python train.py --model="contrastive image-text model" --dataset="photos with spoken descriptions (Open Images, Localized Narratives)" --train_examples=203450 --image_size=32 --crop_scale_min=1 --horizontal_flip=false --tokenizer="word" --vocab_size=4585 --loss="softmax" --embed_dim=384 --encoder_arch="vit" --encoder_norm="layernorm" --encoder_norm_position="pre" --encoder_activation="relu" --encoder_mlp_ratio=2 --encoder_head_dim=64 --encoder_fused_qkv=false --encoder_bias="qkv" --encoder_qk_norm=false --encoder_parallel_block=true --encoder_inner_norm=false --encoder_patch_size=[2, 2] --encoder_layers=8 --encoder_width=160 --encoder_positions="learned" --encoder_pooling="mean" --text_encoder_causal=false --text_encoder_width=128 --text_encoder_layers=8 --text_encoder_norm="layernorm" --text_encoder_norm_position="post" --text_encoder_activation="swiglu" --text_encoder_mlp_ratio=2 --text_encoder_head_dim=32 --text_encoder_fused_qkv=true --text_encoder_bias="qkv" --text_encoder_qk_norm=false --text_encoder_parallel_block=false --text_encoder_inner_norm=false --text_encoder_drop_path=0.15 --text_encoder_positions="rope" --init="small_normal" --residual_init="scaled_by_depth" --optimizer="soap" --beta2=0.95 --lr=0.0025 --beta1=0.9 --shampoo_beta=0.95 --eps=1e-08 --precondition_frequency=50 --max_precond_dim=512 --one_sided=false --adamw_lr_other_params=0.0024 --grad_clip=1.0 --steps=17200 --batch_size=512 --epochs=43.3 --lr_schedule="linear" --final_lr_fraction=0 --warmup_steps=340 --weight_decay=0.1 --adamw_weight_decay_other_params=0.05
Rows from block 2 of the text encoder, named by matrix and row number. Rows with one number belong to one attention dimension. Each number is 500 + 25 x the weight over its row's rms, rounded and kept within 0 to 999. All counts start at 0. Numbers have three digits each. After the name is the row's rms in percent of the matrix's.
# q: attention query, key and value (stacked) (text_encoder.blocks.2.attn.qkv.weight, 384x128, the q third), inputs 64-127
# k: attention query, key and value (stacked) (text_encoder.blocks.2.attn.qkv.weight, 384x128, the k third), inputs 64-127
q.33 106:496490487516500474499537490497494519497492512485509519516542500534441486476487460521488535551479527502477467505505485466485512516465517527480473509512517504514522492496520485517522487467472461
k.33 104:524520513498533529517501478518479497525512479507516484518481539522519482493545504480507503474504474508489506465528498480538513479552465503517507472454468511514478456528471487517499474481538519
q.34 105:470479470510519508544460500511518488476528481541500510491485484496511521439500467493527473497511514525504555448479491497520519503453515501522492496524510509485505469464532544508543494506502549
k.34 102:523465530493500494498550541472491489555519459487503520461495489491472481476552520502482528532523451492522452493510463492473476472491496546518519543494505494533487518501476517528474532533478499
q.35 113:481528493526528493539535496532479527507499519480518525473551488514502514488513515514530477481485482496517495513491505520470509460534521519478497504538507468553464520480462512518500518502529490
k.35 112:491545551465505487489479473452515535501514515492501483516499517450477487491490490467484509530483549460456517516464463513518475530510489454523536502518497465487489546542567463476532505500509497
q.36 116:493471531538501494524485532497504493517503487494512525520486555518502478552486524490486519480519462514530500515490505467494497456501486471468484484491473477524463504483467514489507478499516487
k.36 108:517471516502488512479503473508489453496495484451505520506512477492475487513485496530537524496493524486528507463467477507493456516508471501490482536495505533490555541525539533544556518483470471
q.37 105:571556501499529458508521472519524481484506442470498518467451526519493511493518518491530461500475466521466504452512496533533509492509480509523501469496502515500484491499485486538466498456517518
k.37 101:511468474501542493507466484447519502512497518542506455546541491489540471499468522469482544488484535548523509496523503510527492512477548484497518497486521500449451516491494479540504510512539450
q.38 091:485464499528506510455503500504492508552470474467489482530528507484517533530483549491494491549503452494500499584498488504472512502522506517469513482505501524494501557513478520476512500539499533
k.38 092:495501513471541480495455460500524489492529505480495490519544461498500463498444467496528503483549475496490442499500498511524500477518526519502498496497525442487515480446493494546546508484483491
q.39 096:499488520526514548517484505531498506495479505529542539527463549489482490471505509503476495476472501496480507474473486513495480474470483500499496450530471469494519455526477491462497449472492510
k.39 100:506507525479515475596527484495500485527493499528513481478477487517480498558462513527543509525519512511492508489501528484521507491471499498508504469473483485455515536466539531481525526513508514
q.40 086:493493447497530504490508464491515496521535489472503511477498488509464512491518458474487503461543462498502458521476511516533534512485486521492500529530562501474522468445510453527523496550507551
k.40 091:495510532525479494501515510485504436460482491463531501529469528524476452515482517493522509518544499524514454505525497482456460486513505483479474490510529524531478515507536479499559491501534518
q.41 103:478538479499471583461517488499503530514516505460510477470489506513467518541479496495472550516488483490466503495496500501498518449490532502496451475470533495455520496493491526484490499507496498
k.41 111:490456483506557460477533513507495503436496538472499504513471555510495522479541548514513471503514519513506518508492512519509500534463489473473514491485501495484481504532502538515455493493464514
q.42 098:499465476514494482567537525456473462502505495496512507511520477470474504501502494452502534512494453474454504504510527491475476490526531489462472499467499522466508554522480512477497523488504525
k.42 099:472507500479510507497485527488461505517478524516530522487474506520504484470501514508533455473510488533516480481486459518492503489508487516478520503534523480564514529506508499495511480498465518
q.43 103:450489509492542499489489516506448480506487496530465473493488506541535506520490502472523476499532511486446508458473471451501534498496491469493479496484468521485458489533527498519528532498487553
k.43 101:474524500487504542526517505530520513463474531507511503488518517541530510503482500487489473502541475547502485536514506465527524533479491527475474461494484449478546529509470494460488466453491477
q.44 098:490452506476438514526478463476530513467466541492485540482491517450505459499465520510519495507497477477496471473551480508467484492521478488491492497481534512547517480528512515513510504500454483
k.44 102:515480489482510515490499521486493536528534501520509458500484482527490530516478478564549472514552492473502468519494507495510489488486431479474488526486542495453468506477498519494473484483494511
q.45 100:465493424511496460514527512500455523490498502496483525526493511496440476518536470518504564526470441508475514538502500536514455540494494515477475501536484471492473515540517481481510474493479505
k.45 101:506490530521496489432479488509465517505519472466510541455491469490516500573516537461527488533539488505523503476492481474488495484530482451524536493532513485495484524496524514553493518491510512
q.46 099:477491471479501497508487486476479507545531451508499492496532485490501527530473488508530485486553532456484509518478507534465516513516488508487479541487502465502497477472509526533514506502507472
k.46 099:476487509492491524471531496517563481502462495493500481474491515492477468481518528531505466479502475506488478576488465500513521509501486548508492519470503499474535451517515505505507520484450491
q.47 089:432447478527519490470542525426503524512500537498495511479522528520481534518504528477510486524466494532532486479517538512504531513497476484496472537488452486543508467467474501515489443514484503
k.47 090:517487484501522520535488547544506540487543500523490531492503495448497500505550538469539530522526476535519499544504486518482465488504495454495462474527493491489498478479488524473527510535522452
q.48 112:519504509476513516488536499518499506544485504499486498541529538465527512495529522552504481543469513498542494541493458514502465511522472527512501477436518475524548541533471460494472496506504503
k.48 106:466536542494530518534504515506475490521469507535544498487521514479505496475506448482472474492466530446508517454552541466494513488507493509427521511508498502493503529464512509531483489508496502
q.49 112:488513518564502484476525497557511453507487486495502516503520502555514506462465498460531526503498522512507476493476527466493504471505508514520507517579488486495517497556500484509479495555510501
k.49 104:503501479514505505508488479472498472445513484512466507505487478444493454513506536506492494494548479467532490458465521543483496523524542495498519532457479478517528544489517507487469518483474500
q.50 109:533461523513482499497473517521472517496518471464491491493529516522479482513454483543562477535475517498443501541516549519500516475487475482522497493493528474525490501483457517483484525493475532
k.50 108:495498516491525518477497469525527470485487525454515506509523467509501490492534516483544563522511533513481498467460481514494544526521513485493482522506507480474554456475515486543490485521481490
q.51 105:468489495459507470528464462480506514513516463478496490486480462490485490489509465501528512520496535477503435536485491491527461480500474536479488512524496481525536527505522543540514532527487467
k.51 099:519462496524479453520501453539505516505497511548495483532455474538499517536458473473470554500468496487499532481512513506484518512495508464511514484464538542533493484505492498486475528461514517
q.52 106:460513544510487544482524483529445512528514492490487471508510483488494512466513480556510531462485504521539487488502479557429492475475494471480546484500536484470513511542497492516499520500459489
k.52 117:507472503531487525499513437536471489487530507512529471511506452553513479529489511468501498506528513482503540421492510512531461525497462522523449505522489519519485435451467503525481465507503464
q.53 099:485517456506489515506516487478521504496525551524480485472480437496471509541489511478514448486492529537462523516493527473499496523465489522528472510478479493492496492466520504515474494474494487
k.53 103:495501510481507529495549474471507512478485530495511507521462487508463473505485510473509501489514511531549479514502531506540540481501473545501486485480494506488546521517488525557509556485479467
q.54 104:490503488481498490480536516499542518481503464529505478504506511504504537470478500453488501474508499474517493477444528524510490506520541532528491475535524495510471495508516558505477502461460480
k.54 109:477503510503484508498486476509501482470514489489471522526515520525513447496491517502496489520521473539469471501491493525484482502477475539486523485496515537468483505484476463483479454492503503
q.55 099:512480519480503535534566523512484527490514534531503501503498508467479547491475535514533480515465507524434515549517466503548507487531488504510523519484492523468544495519524494508477475505518487
k.55 103:486510519473514448521486473518519477484526521511472490527480509486461499524524510505536516511523506474566506470493497497522495514518511497562514504488512525512507514509468538481506492531511510
q.56 103:482486484571501497525483473473512513521509506545506554486481498486502476503491514552485515518475473495492498495500516517461524556494484533506486487479522500503491485486495484475508537481547500
k.56 102:471459485456521518509475499516484480491514484465527504462514469471487508539483488495504484486527493513529533455466489488493480460512481492501538499529509501534472504504546570534520475455534538
q.57 093:492509466541522492489479554522492471489490474532515514507486503493480483519494490512515466456484499545476472549542487509505484539524458500477470511471451506534543476498503461485466490524501466
k.57 100:486510509450488549500466476505544521523501477526471502474481544469488541501493507469511488559494505547506487505533513546509507493471527507490514469525506489530517511503515498520485502539490526
q.58 095:478484488509477482543512530487511487536483529517488526522561494509473508497502496442518524491553515490469530496484490489503491458485532566463467482502523501484491520528502511468472475529519491
k.58 095:499495534490476507483515493512472551485481488464551476523484513515510508450524509513530491475508500554493479516503504519526521553511527461500534489520487504523498487521495507494533450469439507
q.59 102:469478480502556483505523509442502483552533523496462519518529517486519522476455500490511505497481490533539488506469486476497483501527483477487502501500470550515511459531493521492499482466556460
k.59 098:534495509478485483515496479570513474536470475460494501496514506515499436515477469490537486486534516506491517540506507463503492490499508490522466460515456484532507493504516504513514520497494486
q.60 092:543462487500482507502502530551457498462508545511502507470483543523487431532510507491479497483520480477498482533535482503477515488499481532499491501470527562517478519480512538504475521451460490
k.60 092:465534522537496519508454468513518497516492471539499531480506496524519522490472534511461437475506486456491465483558503478474484477525487492464475497508509490502508506548494476534521474484522520
q.61 098:499537488471530526512493496477480530506511501527539488469519477478507446506492537481480492544513508499510511491536493496521523508501508507511488524486467482488463509532536466516528502473516484
k.61 095:508519464495534519538474497460553486481462475467509484478494539484497518510465484515535537478482534508461473495464484436497480561504519515490496498533524490497549491474457548486488566545494478
q.62 093:535500475498499497475488508471486472510476563475558535523482496502533496488536521522507509517482530473507459494528489521524501490472505475499544504463485501483529498474473496530488546482531482
k.62 092:490515472518469523520496530493468528516475495491504526537503458514483519500475497516461506475498503503506520527499535467493511518498503495470516459557509525514476497508497551477488479558514468
q.63 102:486482500519509483526497475453557500491514478498500506541468543457458538518495522519455548500502522450515450506534495526544516481523547505500509503510494492557475537525513494492476483530514504
k.63 101:485508467466515519508513506532488467514496527517533534552535486463481479503520493518495460517480464500486554514505477502515475501472505469485524503500457496495445492545497469493507534484511505
q.64 108:492513504498516519518463478499558470456516454515501540514507494501490487491512511513508479515548493472460491454534475509480520479519486506495485492514498487472496485491496502474485473524462539
k.64 106:522482493523457517479511460542450499504488475491509510485508490541548468462479494539510475484511502515526491492483513495514496475511528493468472513502445472501493517500494531499490552532550489
q.65 117:501535499511508511486529502497540492487512545504519462507488511469511485536518516469493527508464513499483542514517538478460544458498471500459533507535535519489540538493503443521509478479451477
k.65 107:538484523526490506566492472490506510521496518507488495552548490459500488482507535519499493488501506487502516498469529481509499485492502533476497443454523556509480469461527468471514476505468517
q.66 121:530531481524466558486486484510494482532507493519484506464499514538469519546487461494485463497506537474516545516549447471475480530545490501517487526506530488526526529525514503527468517507463555
k.66 105:478540470492535510497504501473537491510474508456526492504486482544534463482552475495516488475510501508479483562522453502537548511503525519468507523515527515493481448558480476466493497489498486
q.67 125:485551441545501520477520480500483494478532500476492532500525515454473447495485485504468539471513473522527489512496460480525486460455502485510485449527537472547536479540482527516490494489516554
k.67 101:478472513526548485490519483471497565516510473473513492466496495478488522495520492488475470528495500537481506466479489506474470567488510511499476551517482501477463495470507467455497477521548518
q.68 101:483509471520508494499533464527421536517487462484474485509532540483508514495517494504460504505494503490485488527508510507447504499461515502534490504505493534508493476472461501504502500536535477
k.68 098:501510524468474507498491517482500521479483506520459489465536512484489504531473466511547488483457496491461514555490533510502484537509480484508500503471463524513439565542487469463497491498482493
q.69 088:489491506487497527527501496530492511500497516471512520509529498498467547490519520514531459516491490502522487492511546539514549510541471533551481485467483513530517475546480509499489490523557512
k.69 117:470502475536465460512464548462533491502521519481473494466503493487554464486490531493533478528522493510525522465491550511477518490496504471515498511512542492490476484497514494519559538503489487
q.70 106:523559483524501508477516501503531498534496520518528507520512512527501451488520476466501499543493509488482464484515518465510509556504481497508466562489520534500480519509525456502497533498498522
k.70 105:491519489525526524507494488541503460455499454492440494525502460447506499559480541467491484485496481528542496514490477477469534492522479535503525483504515525513515512497488538524502519463516492
q.71 096:539494472506520519492482490503515491493499488502530499474484500520447520480488512501496489529517531497486492521502528522491508492537498499501532536525501506460481543512523492495478514533462463
k.71 097:477481493493474508464545527489523488491514465477491532515514526479496452511520494531503488503507522531470492461491511487443518498509505483521572487492525445502500525464516514495532518518516540
q.72 099:470495489511520519521494502497467512474487522517490542489503490532482430443499478539483554467486476484485538495455498465486510502518479463524473471467481504522475494468556533499496495501462467
k.72 100:488472546479537510503508426507552527525498491536489457496477490518510503509514567543503456497495472500500452543543518518520522493474559510477502464486479473515514480463503499505477487482475517
q.73 100:513474500491466494542494460538520519460558503514545510533509495498523519482510495472512490526472488500467524476466524503532450503513461511530570480527474532480536482492523486514525460486535478
k.73 102:494501495497478491511498526486504520484492535476518542528512516522487459470489484474515483474518484464501519511518524560514489479449503479475506528488504493493486501528484521476494485490470468
q.74 097:496494480482476462495529449499463469541528493509511520502513526528468485516465539504511502509505510549505517509508567526457496491460496520484504490505477503461487489507528519505494539538469528
k.74 102:521484497522446504434520528536544509530524489482512505441520507485478495509499511483542496493499501516508474538504470503493483498492540486516523522441471489513520530497485481484495467495508493
q.75 090:490508539549501490509521541505513460508496519597500445489547499533503485525520504535504508515510489516473491486539482500471471495529461490464457545458500547495487493523497500492467511560490481
k.75 091:525515520456493498488477462498522515527533498462517478490508546504468501510447501481488471521463488542484464509501511481507492537537515501493535507510453505537501520491516492559551476454473527
q.76 092:500523482491469501514522524502491523503477510549500459523493480476461531517460512457531469531483467474452502509480531538531506526499482461485541521452465515491531497496507510516476499472502508
k.76 095:503542498466505511484482494491504466507518475507528526488544494536507494504487579491527525478531515510472490479498490505445454481521472504551500542494461464491488509527504479452506498520514502
q.77 094:494492483536503459500481540491495482475521453489543511480450548476499530491488456519527515473473545473481476540504446521531512491533496545527493490484482505499515542493484472522533490481559539
k.77 097:448515500533515503528488523537486497495537498517488498492524469491505499477524494479482470515526509510492450502515518500457519506477487521501490481491506480502503480565503486496520445537481509
q.78 093:494502501511461526452500504510507534493560485539491451494490541514514510511503529481501479493500532508476471531533488523451511534478539454527482505559530502525529468509530561466493480466453490
k.78 098:489489505512514511535520483507475511465482538452514515496498496500489485516495523525479455462442538496488444510445523508474484445573496501489507510444509510469457501505523516485521549491496482
q.79 101:512484505479476509521537516510465467486535551525507513469489540431469537470539501479467507473459469493499457436506495548499478481485481467471461508497484490491497503519507504522493482493513499
k.79 098:525531491506491537509478503466485477533497518458519431503529502476524483502497472528535507494498457492479486527525440485501518486506477488512468482485473500505559513515525508491526498539480525
q.80 105:473538460544498484540522513497526466477440513501484470489478483471482488461516523487476496513490502540509525472487491493505548557480502499496534539511457509452512520504512496501530497528502504
k.80 094:492519509510524502534450515533542479544513451509436525514506502496492464486517485524522519487522494494505528457451502533461466475470521538523488507530521476503497488538495484534540538481499543
q.81 092:516450465495502474486495500569501467492501506516488488521468495510498510494486518521510487522503494490426513495491495495518513485462462527511461502491507530455499452479503486464440520494505462
k.81 109:473497498525498471552483469489463502494526494486532503503487468502503453465489470480482495519470516503495528456462513540481471506511489460485535477495506499485495528493511512495527472491460482
q.82 099:463482494479497502501466502475486488494465483461529498495489493516515483559531497520513517532503502512433521511433531501516526584486496475481519485498505506518540468477494494525516510521499553
k.82 112:512503500481451512529463487561524525532501487494509507540524435540483507502489518490509528494507475490481435525517545513487543483522525541489494557504518504473435494512467520499497504489478514
q.83 103:548520507480510496535492480523545524499476509487507533489517495499521538508513521491496467481488517489509529489543529509503462528502465482474488460487538462490528482441522473504530506505482538
k.83 117:520503474496508506466472572520506545560516511485547534546464528444482459467483490510493511510502522476541504478495498506473476453506508464509510510511487481452488482523487524510466509522504488
q.84 095:454538493531522514456525487518471503466516504517520466519496501478517512507507514495498488471487489525530484493480522493477524528490504477467501514527465483480449521477524473543461526512490504
k.84 096:504482494498483550559493512512508518524485519460498514486497504501505466541525503498563518458525513493503509495478537558461457446503524477525531512512493470490509531519482513508483504525526486
q.85 110:501515465544515522530499459472533511510509530462508526515472487523454497525486493494503512498496451492496530487504483521531520538499486466479471457477474543497508467499464543493508503539481512
k.85 099:500477502525502513460500482477500504542508514531465513544545521500498494501515513478495496515551525523519496463536479488487467540558485505491463459525503501517464515496498464517488457496535518
q.86 098:512474450482534488522505498499503538475524523505493508502562533518522520505496491502467500554501508490480517461516503491522495529458494463544543487511488529521481484483457506471482497460484476
k.86 105:543475473493471495496495471486479509500467460495439501512508482495492461522510496459482508435514536520486505512486498490491503506484497486540499525458481513502526474538448490499489511520479517
q.87 096:510491481500507492508486543487507495474467492529460552502512473486545487467562527494507467513532480516473434511474559481455519521519504508476509492513496480481499498534484499485491540505503474
k.87 100:507484517524489502506500506508442475499552478471493496486499501531489525481472511504474526482491476534481527528567470482523530472518551468491542543500485530500546530466516536475529486495524490
q.88 102:523509490509469474483453480469474492507560468499491536494438473530469520498495527507468493516485491487478460507486515485497496488484514505482488513504533536529476541521514497484523517480483494
k.88 103:535492513487522538517477501533522524540472523519503565528485446494502512458510511498517503446496522465474455524509528481445517506483510473519487514522491515542503520462512524515499498494488528
q.89 105:504518515530456549484483500514489494502535464496522502448483520483469450501468544500528504484532471514497463507497508439503528502527464519471527513484472497468528462495514479520469507473486471
k.89 107:513512507458534491442477527474504489464486523537452509497503521504473497482519464496506520453431486499505491524460518515507468496512538483544500464509459535515526496487497489515491488503521486
q.90 090:456514435508522495506482546521454511472507489462483528490499493517497460481471483505505506533484541507503506475501533540492551567504532497470477537542481524513538531526518484484491486520497488
k.90 095:462521496468455545499507534501544522510522496514497503512491535450525535487525477496469531463511453489511455467513440500502479502492470545514477508493474493521486504517484467520490540473528506
q.91 094:527482466506495561522496488460517493486482516503496490526527479494503462483518482469520513495449496497525518481492504482498462485522518491497494450494559538481460545525501502522499463504500479
k.91 096:516487479537528531481522509523511499503496502502503487532529455538501482497495527534496446477497503539537539499533509520471484468505472506451497507531461443555500525529490503492497502466515494
q.92 090:486504508504510546465486482515502467499504490486481516511467550497504488545524488486519519543490464485512474522496497499490519479489520498466491512523502538491529515503468555520479491543489472
k.92 093:519471540475515475511519531484485456508480548531509469491550487524500550477532525482470485493460484499496504501511486496529465491506474498487460466490519495499422524447505450497510492500501533
q.93 101:448530483513514516520480555488491510505523463484524508475543490457466526483514524531497532512477550490505523486506512509537488485521478466526503524481497556456525474487533546482515525522507465
k.93 102:508471541504491473521511531486468496460527499532477468532498542542525521475498529513495534508532487455501474489505509465476509523547526517497514495557453490496501493550509514504525494498506447
q.94 095:523467532509514476496522516493517504488549487460463481508460485491464495529549483489479525538543493527511528475473536509484510496471540556524510478498512477483483497446489503537522486499504514
k.94 095:497494459491474468483524454498488503485472483465548467483511521481523496497509498506509521509497476480469497509502567502510510483474457467479512477457566459492510548490500498462494515455536464
q.95 104:514488512524481489498469493504501481517485519452521490528485513535516449516491493464471522487482505507441521465514490543528510515508511484482533490455499485505527492506497461512491523491516497
k.95 101:495488457523483477453463481527513510523543445533487541476509520469501525512493472535466516481496472511534504484474465482427510530484505490511469466505530485505469496500490525489482513497498499
q.96 096:458492460503522520511507518479492499542510508524477489536470563512492539488476479489449474525500493485495504492458503501523475486444520542551501492519543501504508524512481516516510516471517483
k.96 104:549470507521485506485506490519470492496530490521485544453526513484504544500485477514451478489516482545504507485525503530484486528533501481485483524516491488464473457515507489459481511500506489
q.97 108:495461492487557521466521485529518503496503476457506517506519487473500490494527509466486482488532496502481564499487467554516536505467491487478530505499505478487493468500497542482491495528523448
k.97 100:488492546505482486512557466499549527480515516525450539481487542480452489519503516495485513473549536529503514511514494447489549504480509468526506515491517483540506525476480506531491548518464536
q.98 109:490511512480480508506507507496433472469506501494481525502477488562490523506530530518499521526504431470513475497460481491528529480470502495501533489537461532476486516498529536480504521442518469
k.98 097:504543480533496448534493517548542509545508478522496492515474551484480461534518486479499533506491437496513472509542504503461498492464525502498482458487464517487460463524517516502445472508508489
q.99 105:495506502503432499467501519522486541545512454487528499481470499467536532523487478502529519471513500544547487496500494520446449458450450476533459494485488504484478500519481490478505472555493493
k.99 098:495470528497494507515461528451484498476504497491513508497508484503486496509555446469489462450495520528512509531515504536487460549499507534496531540480492463499499502498475495523536493496477476
q.100 111:539514500489527516514472462510502514500480504519485483508513482477494515493506540470494511523482509491486464497490437466510552531428502544484504495527558524438482503510520503517494494546498508
k.100 106:508538478455476471493505493515482535502548474518512479465477513450488488467538503507532505513488522475521525451565485517478501499566495498482449502516453470486478480497455524481519516455493530
q.101 101:534533525511518478534468512492515480472512488494488525494499471501527469534497527535464556500482509487482517520449548512483538497524460505521480495455487478485505485514444481518493460503468505
k.101 103:469541466451515509475475473480474496538546450493504456514435473510475485457471490496493458482490484503513487491512509505521486471490549508490478507460539478513491529533536515503506531530516512
q.102 092:477490481522499460541495545510498496484492508489501545486483516464564534478465480541512470510462554502472527492498534480480496533516513517471537490448494473473492519499514482512513516511516504
k.102 091:482478521514526462495491503518535536505452437525500468528502457458471496529448520511473486473452490500488472525497482494502531545506493514490513506539502499481501446516489507514475468502455503
q.103 089:481495498509485479560525505499517534454518525512492536482488489514517487547502505500500484463487483488509476501489492492491489473463494491498511536496477476508478507446475482490506513499494539
k.103 088:470507516503515517524465506535506535528440505454483485490484497530495490501490542522471510521485503513462493538526544482512524508502448497497484476473481494482472517512480530489512449524498528
q.104 105:485482493542503532483523463490466491481527491545516480477510480530474521451513467496519529500479456482496505507561509524474474480448520475480518462483459461521435490510483506527445522494492511
k.104 098:515535469505467505504498521517521505474476483509477472502482508505494523503506569500485464480494478496495490483509442526522522480480453512499505474521558486478474539514460489501521507471473474
q.105 099:477522533519518492528487485514479462528482493496505495534497469470469480518474511496503530501458520500474472506455476449492571510504500511503517514475502479532467518487474515554537516467480495
k.105 099:514457494508496512505515490516418539473492566519484487488511529501504479489487537509552522485454455484463510478524446534474531499492494535459479487518524514454528477543487477520482535512480525
q.106 096:520510489493490482463555507551501475498523479485486521474515481486519492452514471532494522474484523488510479525503495512459504451553490503509481503516535510489530507497505494462466516506496513
k.106 094:510492497483476494495523540482474496522508480503490472461461501531513470521531518536460454470475492544508531520434546490479547455459488475515496519497497508554504474489475505458524493516495500
q.107 092:480504546489494476527501522474487522501525534476507526531493521492482469526488468520514526516506464488459509504490514516502485456510477512486533510530521462466529513489428496458472514451507530
k.107 089:522548466510497452481455478505523513525532472554491509486491516471495510489498491498496477516506508502501528491481475514543458486515464482470503476508452505474488521499503486496541498512515512
q.108 093:473520470466471544487480517495485517509482499469509527521467491521511506539525537503509513467492510531517526521534465480444477520451492512480531499455507506506541490518508533497515524529475464
k.108 096:558495503496435498413509496506539482468510473511516467475511504516493478479504518491483484507471449495496508521531512455517503493477527490474476474517514469497518494510483500505514484529499460
q.109 101:515494471485506487443509475491482514483481500521487492523540504564543481531491556493523478485475510487543480523545471464496509493499499524466532515518499474504460544525470462507521470473480515
k.109 101:523513518506467514506493502483510517498456487489528492485520492504458502536497454516531492511460492518470506513472500473521522496531506515530466512515540519510500488510528518506474522507456486
q.110 099:542508511500451491548519527466498490489524455505502524529499473539495485532481527514498526472480502506491482504494529532469496472519491476496502491446527487473481456516470507502490478537464512
k.110 099:496504513483488488497498479533482508510499470497460480487506491488476490490483476502500570504506536536465559465519494490450505510461479498454497472497520508506501526538482499530561450466486537
q.111 092:527484529509472511475541529476519521455488514490490506504469479473465461464479515563489550495473472524465496497522500507535504479484483501481548517536498543506490494488482475474441496472519494
k.111 091:508486450501536461500488477508530454526521491488475507520518503495524522498483519534517504516518496497492517535456487503466497466524484517546470449499498543518527518475516486483454462521490491
q.112 107:503494540447503504495489505538519500484486494501551475573473511541489507496496530485455544528434486516501448518489494519524501526537523507492524480535468516512500524498465484497487498512480534
k.112 095:539518499519500495478512444482503460466533505472524518482521521524512506507479503515503509482470544521528514514529510495499538511527514518491489476559465503474503469471450482455484521523484467
q.113 102:535501441526504492550511493535477555502495456473442505514480519522494492510528537479483482520476531502493507515497489516491506442501513476505473486479487461521510495510538473493467509521472489
k.113 101:510461494497476500512476462517523529510512509485504513504529485487492563513511436481530530491505527536468544498511495492526482496474443513475535503515536515495460515471502525542533551466518510
q.114 097:535481539536491482486528495505493524491522490499494508526466521538507487519475513502526506544492466501475492527515500503509496537501479473495473500441516501526488490503521466513508522520559465
k.114 100:520521501459519446485517500542493433467508547525495514486532485466521459454505498489532495491491519526522508475459493463561494461486526500541521492477499459488513474507551517485513505447483488
q.115 102:492485543538523502506509528501505499512500538518500533476472503480537516526513486428480509505470484493518509489500545531534439512491462539503527482441496488495523530498487492510514456533500518
k.115 098:521466509520510532539513525479532510535513493489503534496554483480505544505497507494483493458498490509522516483501465498512504538478541501535515492525556541486507524457486525545549483470510451
q.116 100:506497507532515480505492501459475493518507535493453535529503530494529491484487482495492516526479488493498485506473505494498502505531495500517511511474525492534527492495495530528452480476538523
k.116 098:510510522495490485465513488508527537484486524501480449458487535476467524526503520553510491504472474455511462518472463503506530540472500514472493501511483496486521466478495446487537520514518535
q.117 094:534508494476507511497470569472499524470487456452518547488514502457452522485537483497479536498492502500522457513529515521499509476518490541487489524487525491488524513498499526511502540567520522
k.117 097:500489474540519462503508458467429490485485502517480514454498555499527511476479475513486496510557475486508505515512494521535473502476533496518516496512463516504467465539526517503506471497516524
q.118 094:470478500462512517527505499485479532480526480468483511483505515517527477475477490477509513529513476472495561481531503475469518530539487501513541513514481495505445493485472511502535493478440526
k.118 100:509556465549468493495509498478551507532503475448482523488478550520494509532487467487471483454494560500506482472509450477474502469509475501497481521512497493504525438485461510496497507496451513
q.119 090:512506516526529481509494527473491509511539517560461472493466474537494499500517543487494486516469456543507468514533522490524473497487548468516483536512490511498476487481511487516528479468489495
k.119 092:517487526478500562542459481539520495489499477469518486485502513513450489484494484513494507497511457535520541497455502538457477520484458554461433500486526489522497440491487475496498514521535531
q.120 091:484472516468474521493501469494493523535524491515467510531495505515451502505482494542500524469546508530526478459504480468523503486466534500480522502517483487489487487496534440547512508493533474
k.120 093:498517504482494454574501470479485465519460495484532455493444492490510526503513533477556513479515450473473517536543487516517517489483510490483502535503513495481513485512472487478484481481512485
q.121 103:489496506511521528532514483497529423484444522504496483525488517498502503503515546503541451500502509540498523499495483502533463500529508509488447538458493497478525507539475497485482483467523455
k.121 101:526476497513527520479517500449461501535497470526501529482493446500477513495487465521479513495479490505475499522565556433489455517552482505490508509499518473520479477512490555493497528484492491
q.122 098:508507515498518477473544511485500524533483509494521489506482552508513495484526526475503488507530529506509493494468549517495516546517475492518495480485518502493487431502540462520520491519446523
k.122 100:508505509490428491485515518496476493489475504484491504520513499506517463527500508446485531532468506463507533464482524508472484486435500498487490573526456524522496518509482509534512510534521469
q.123 091:506527504543500476490463479505530522488513514523502456485537517492487462517525551557489484466482531516485476492503485461480494501474508504483501492484513475481469517458447502535519535484515471
k.123 094:530530502462516474500486513504463532485478486527498466461497512487518488496429497513543516468504448461520502464506487486521485510503522524567515489519472538462500451501525517514494536522487490
q.124 100:467453501467503503510532516467586497453488469526510458470507511529511509497538530489492509463511498504480504529478466498496497475490485544552513515516479506509506513529492538532493485482496508
k.124 097:526513481469464504472491536531516478529513482511511534519526529561517506509477532466496512536492476517507483494517507483541482501525526457475461478474455510527458452540502495478516515483465487
q.125 095:525445508507502543462508453490499498478505466550520469478498494517501485493443473505482452473488502481486498521482490489483512514532476524496534474506500509496506523452504447522511512546516475
k.125 094:496476495500550484485513486508487488523508468474552545500531514487497490514474556530515547480495502510505547470516512509469487472456506512545498512481491570489457511475495494501487543498495499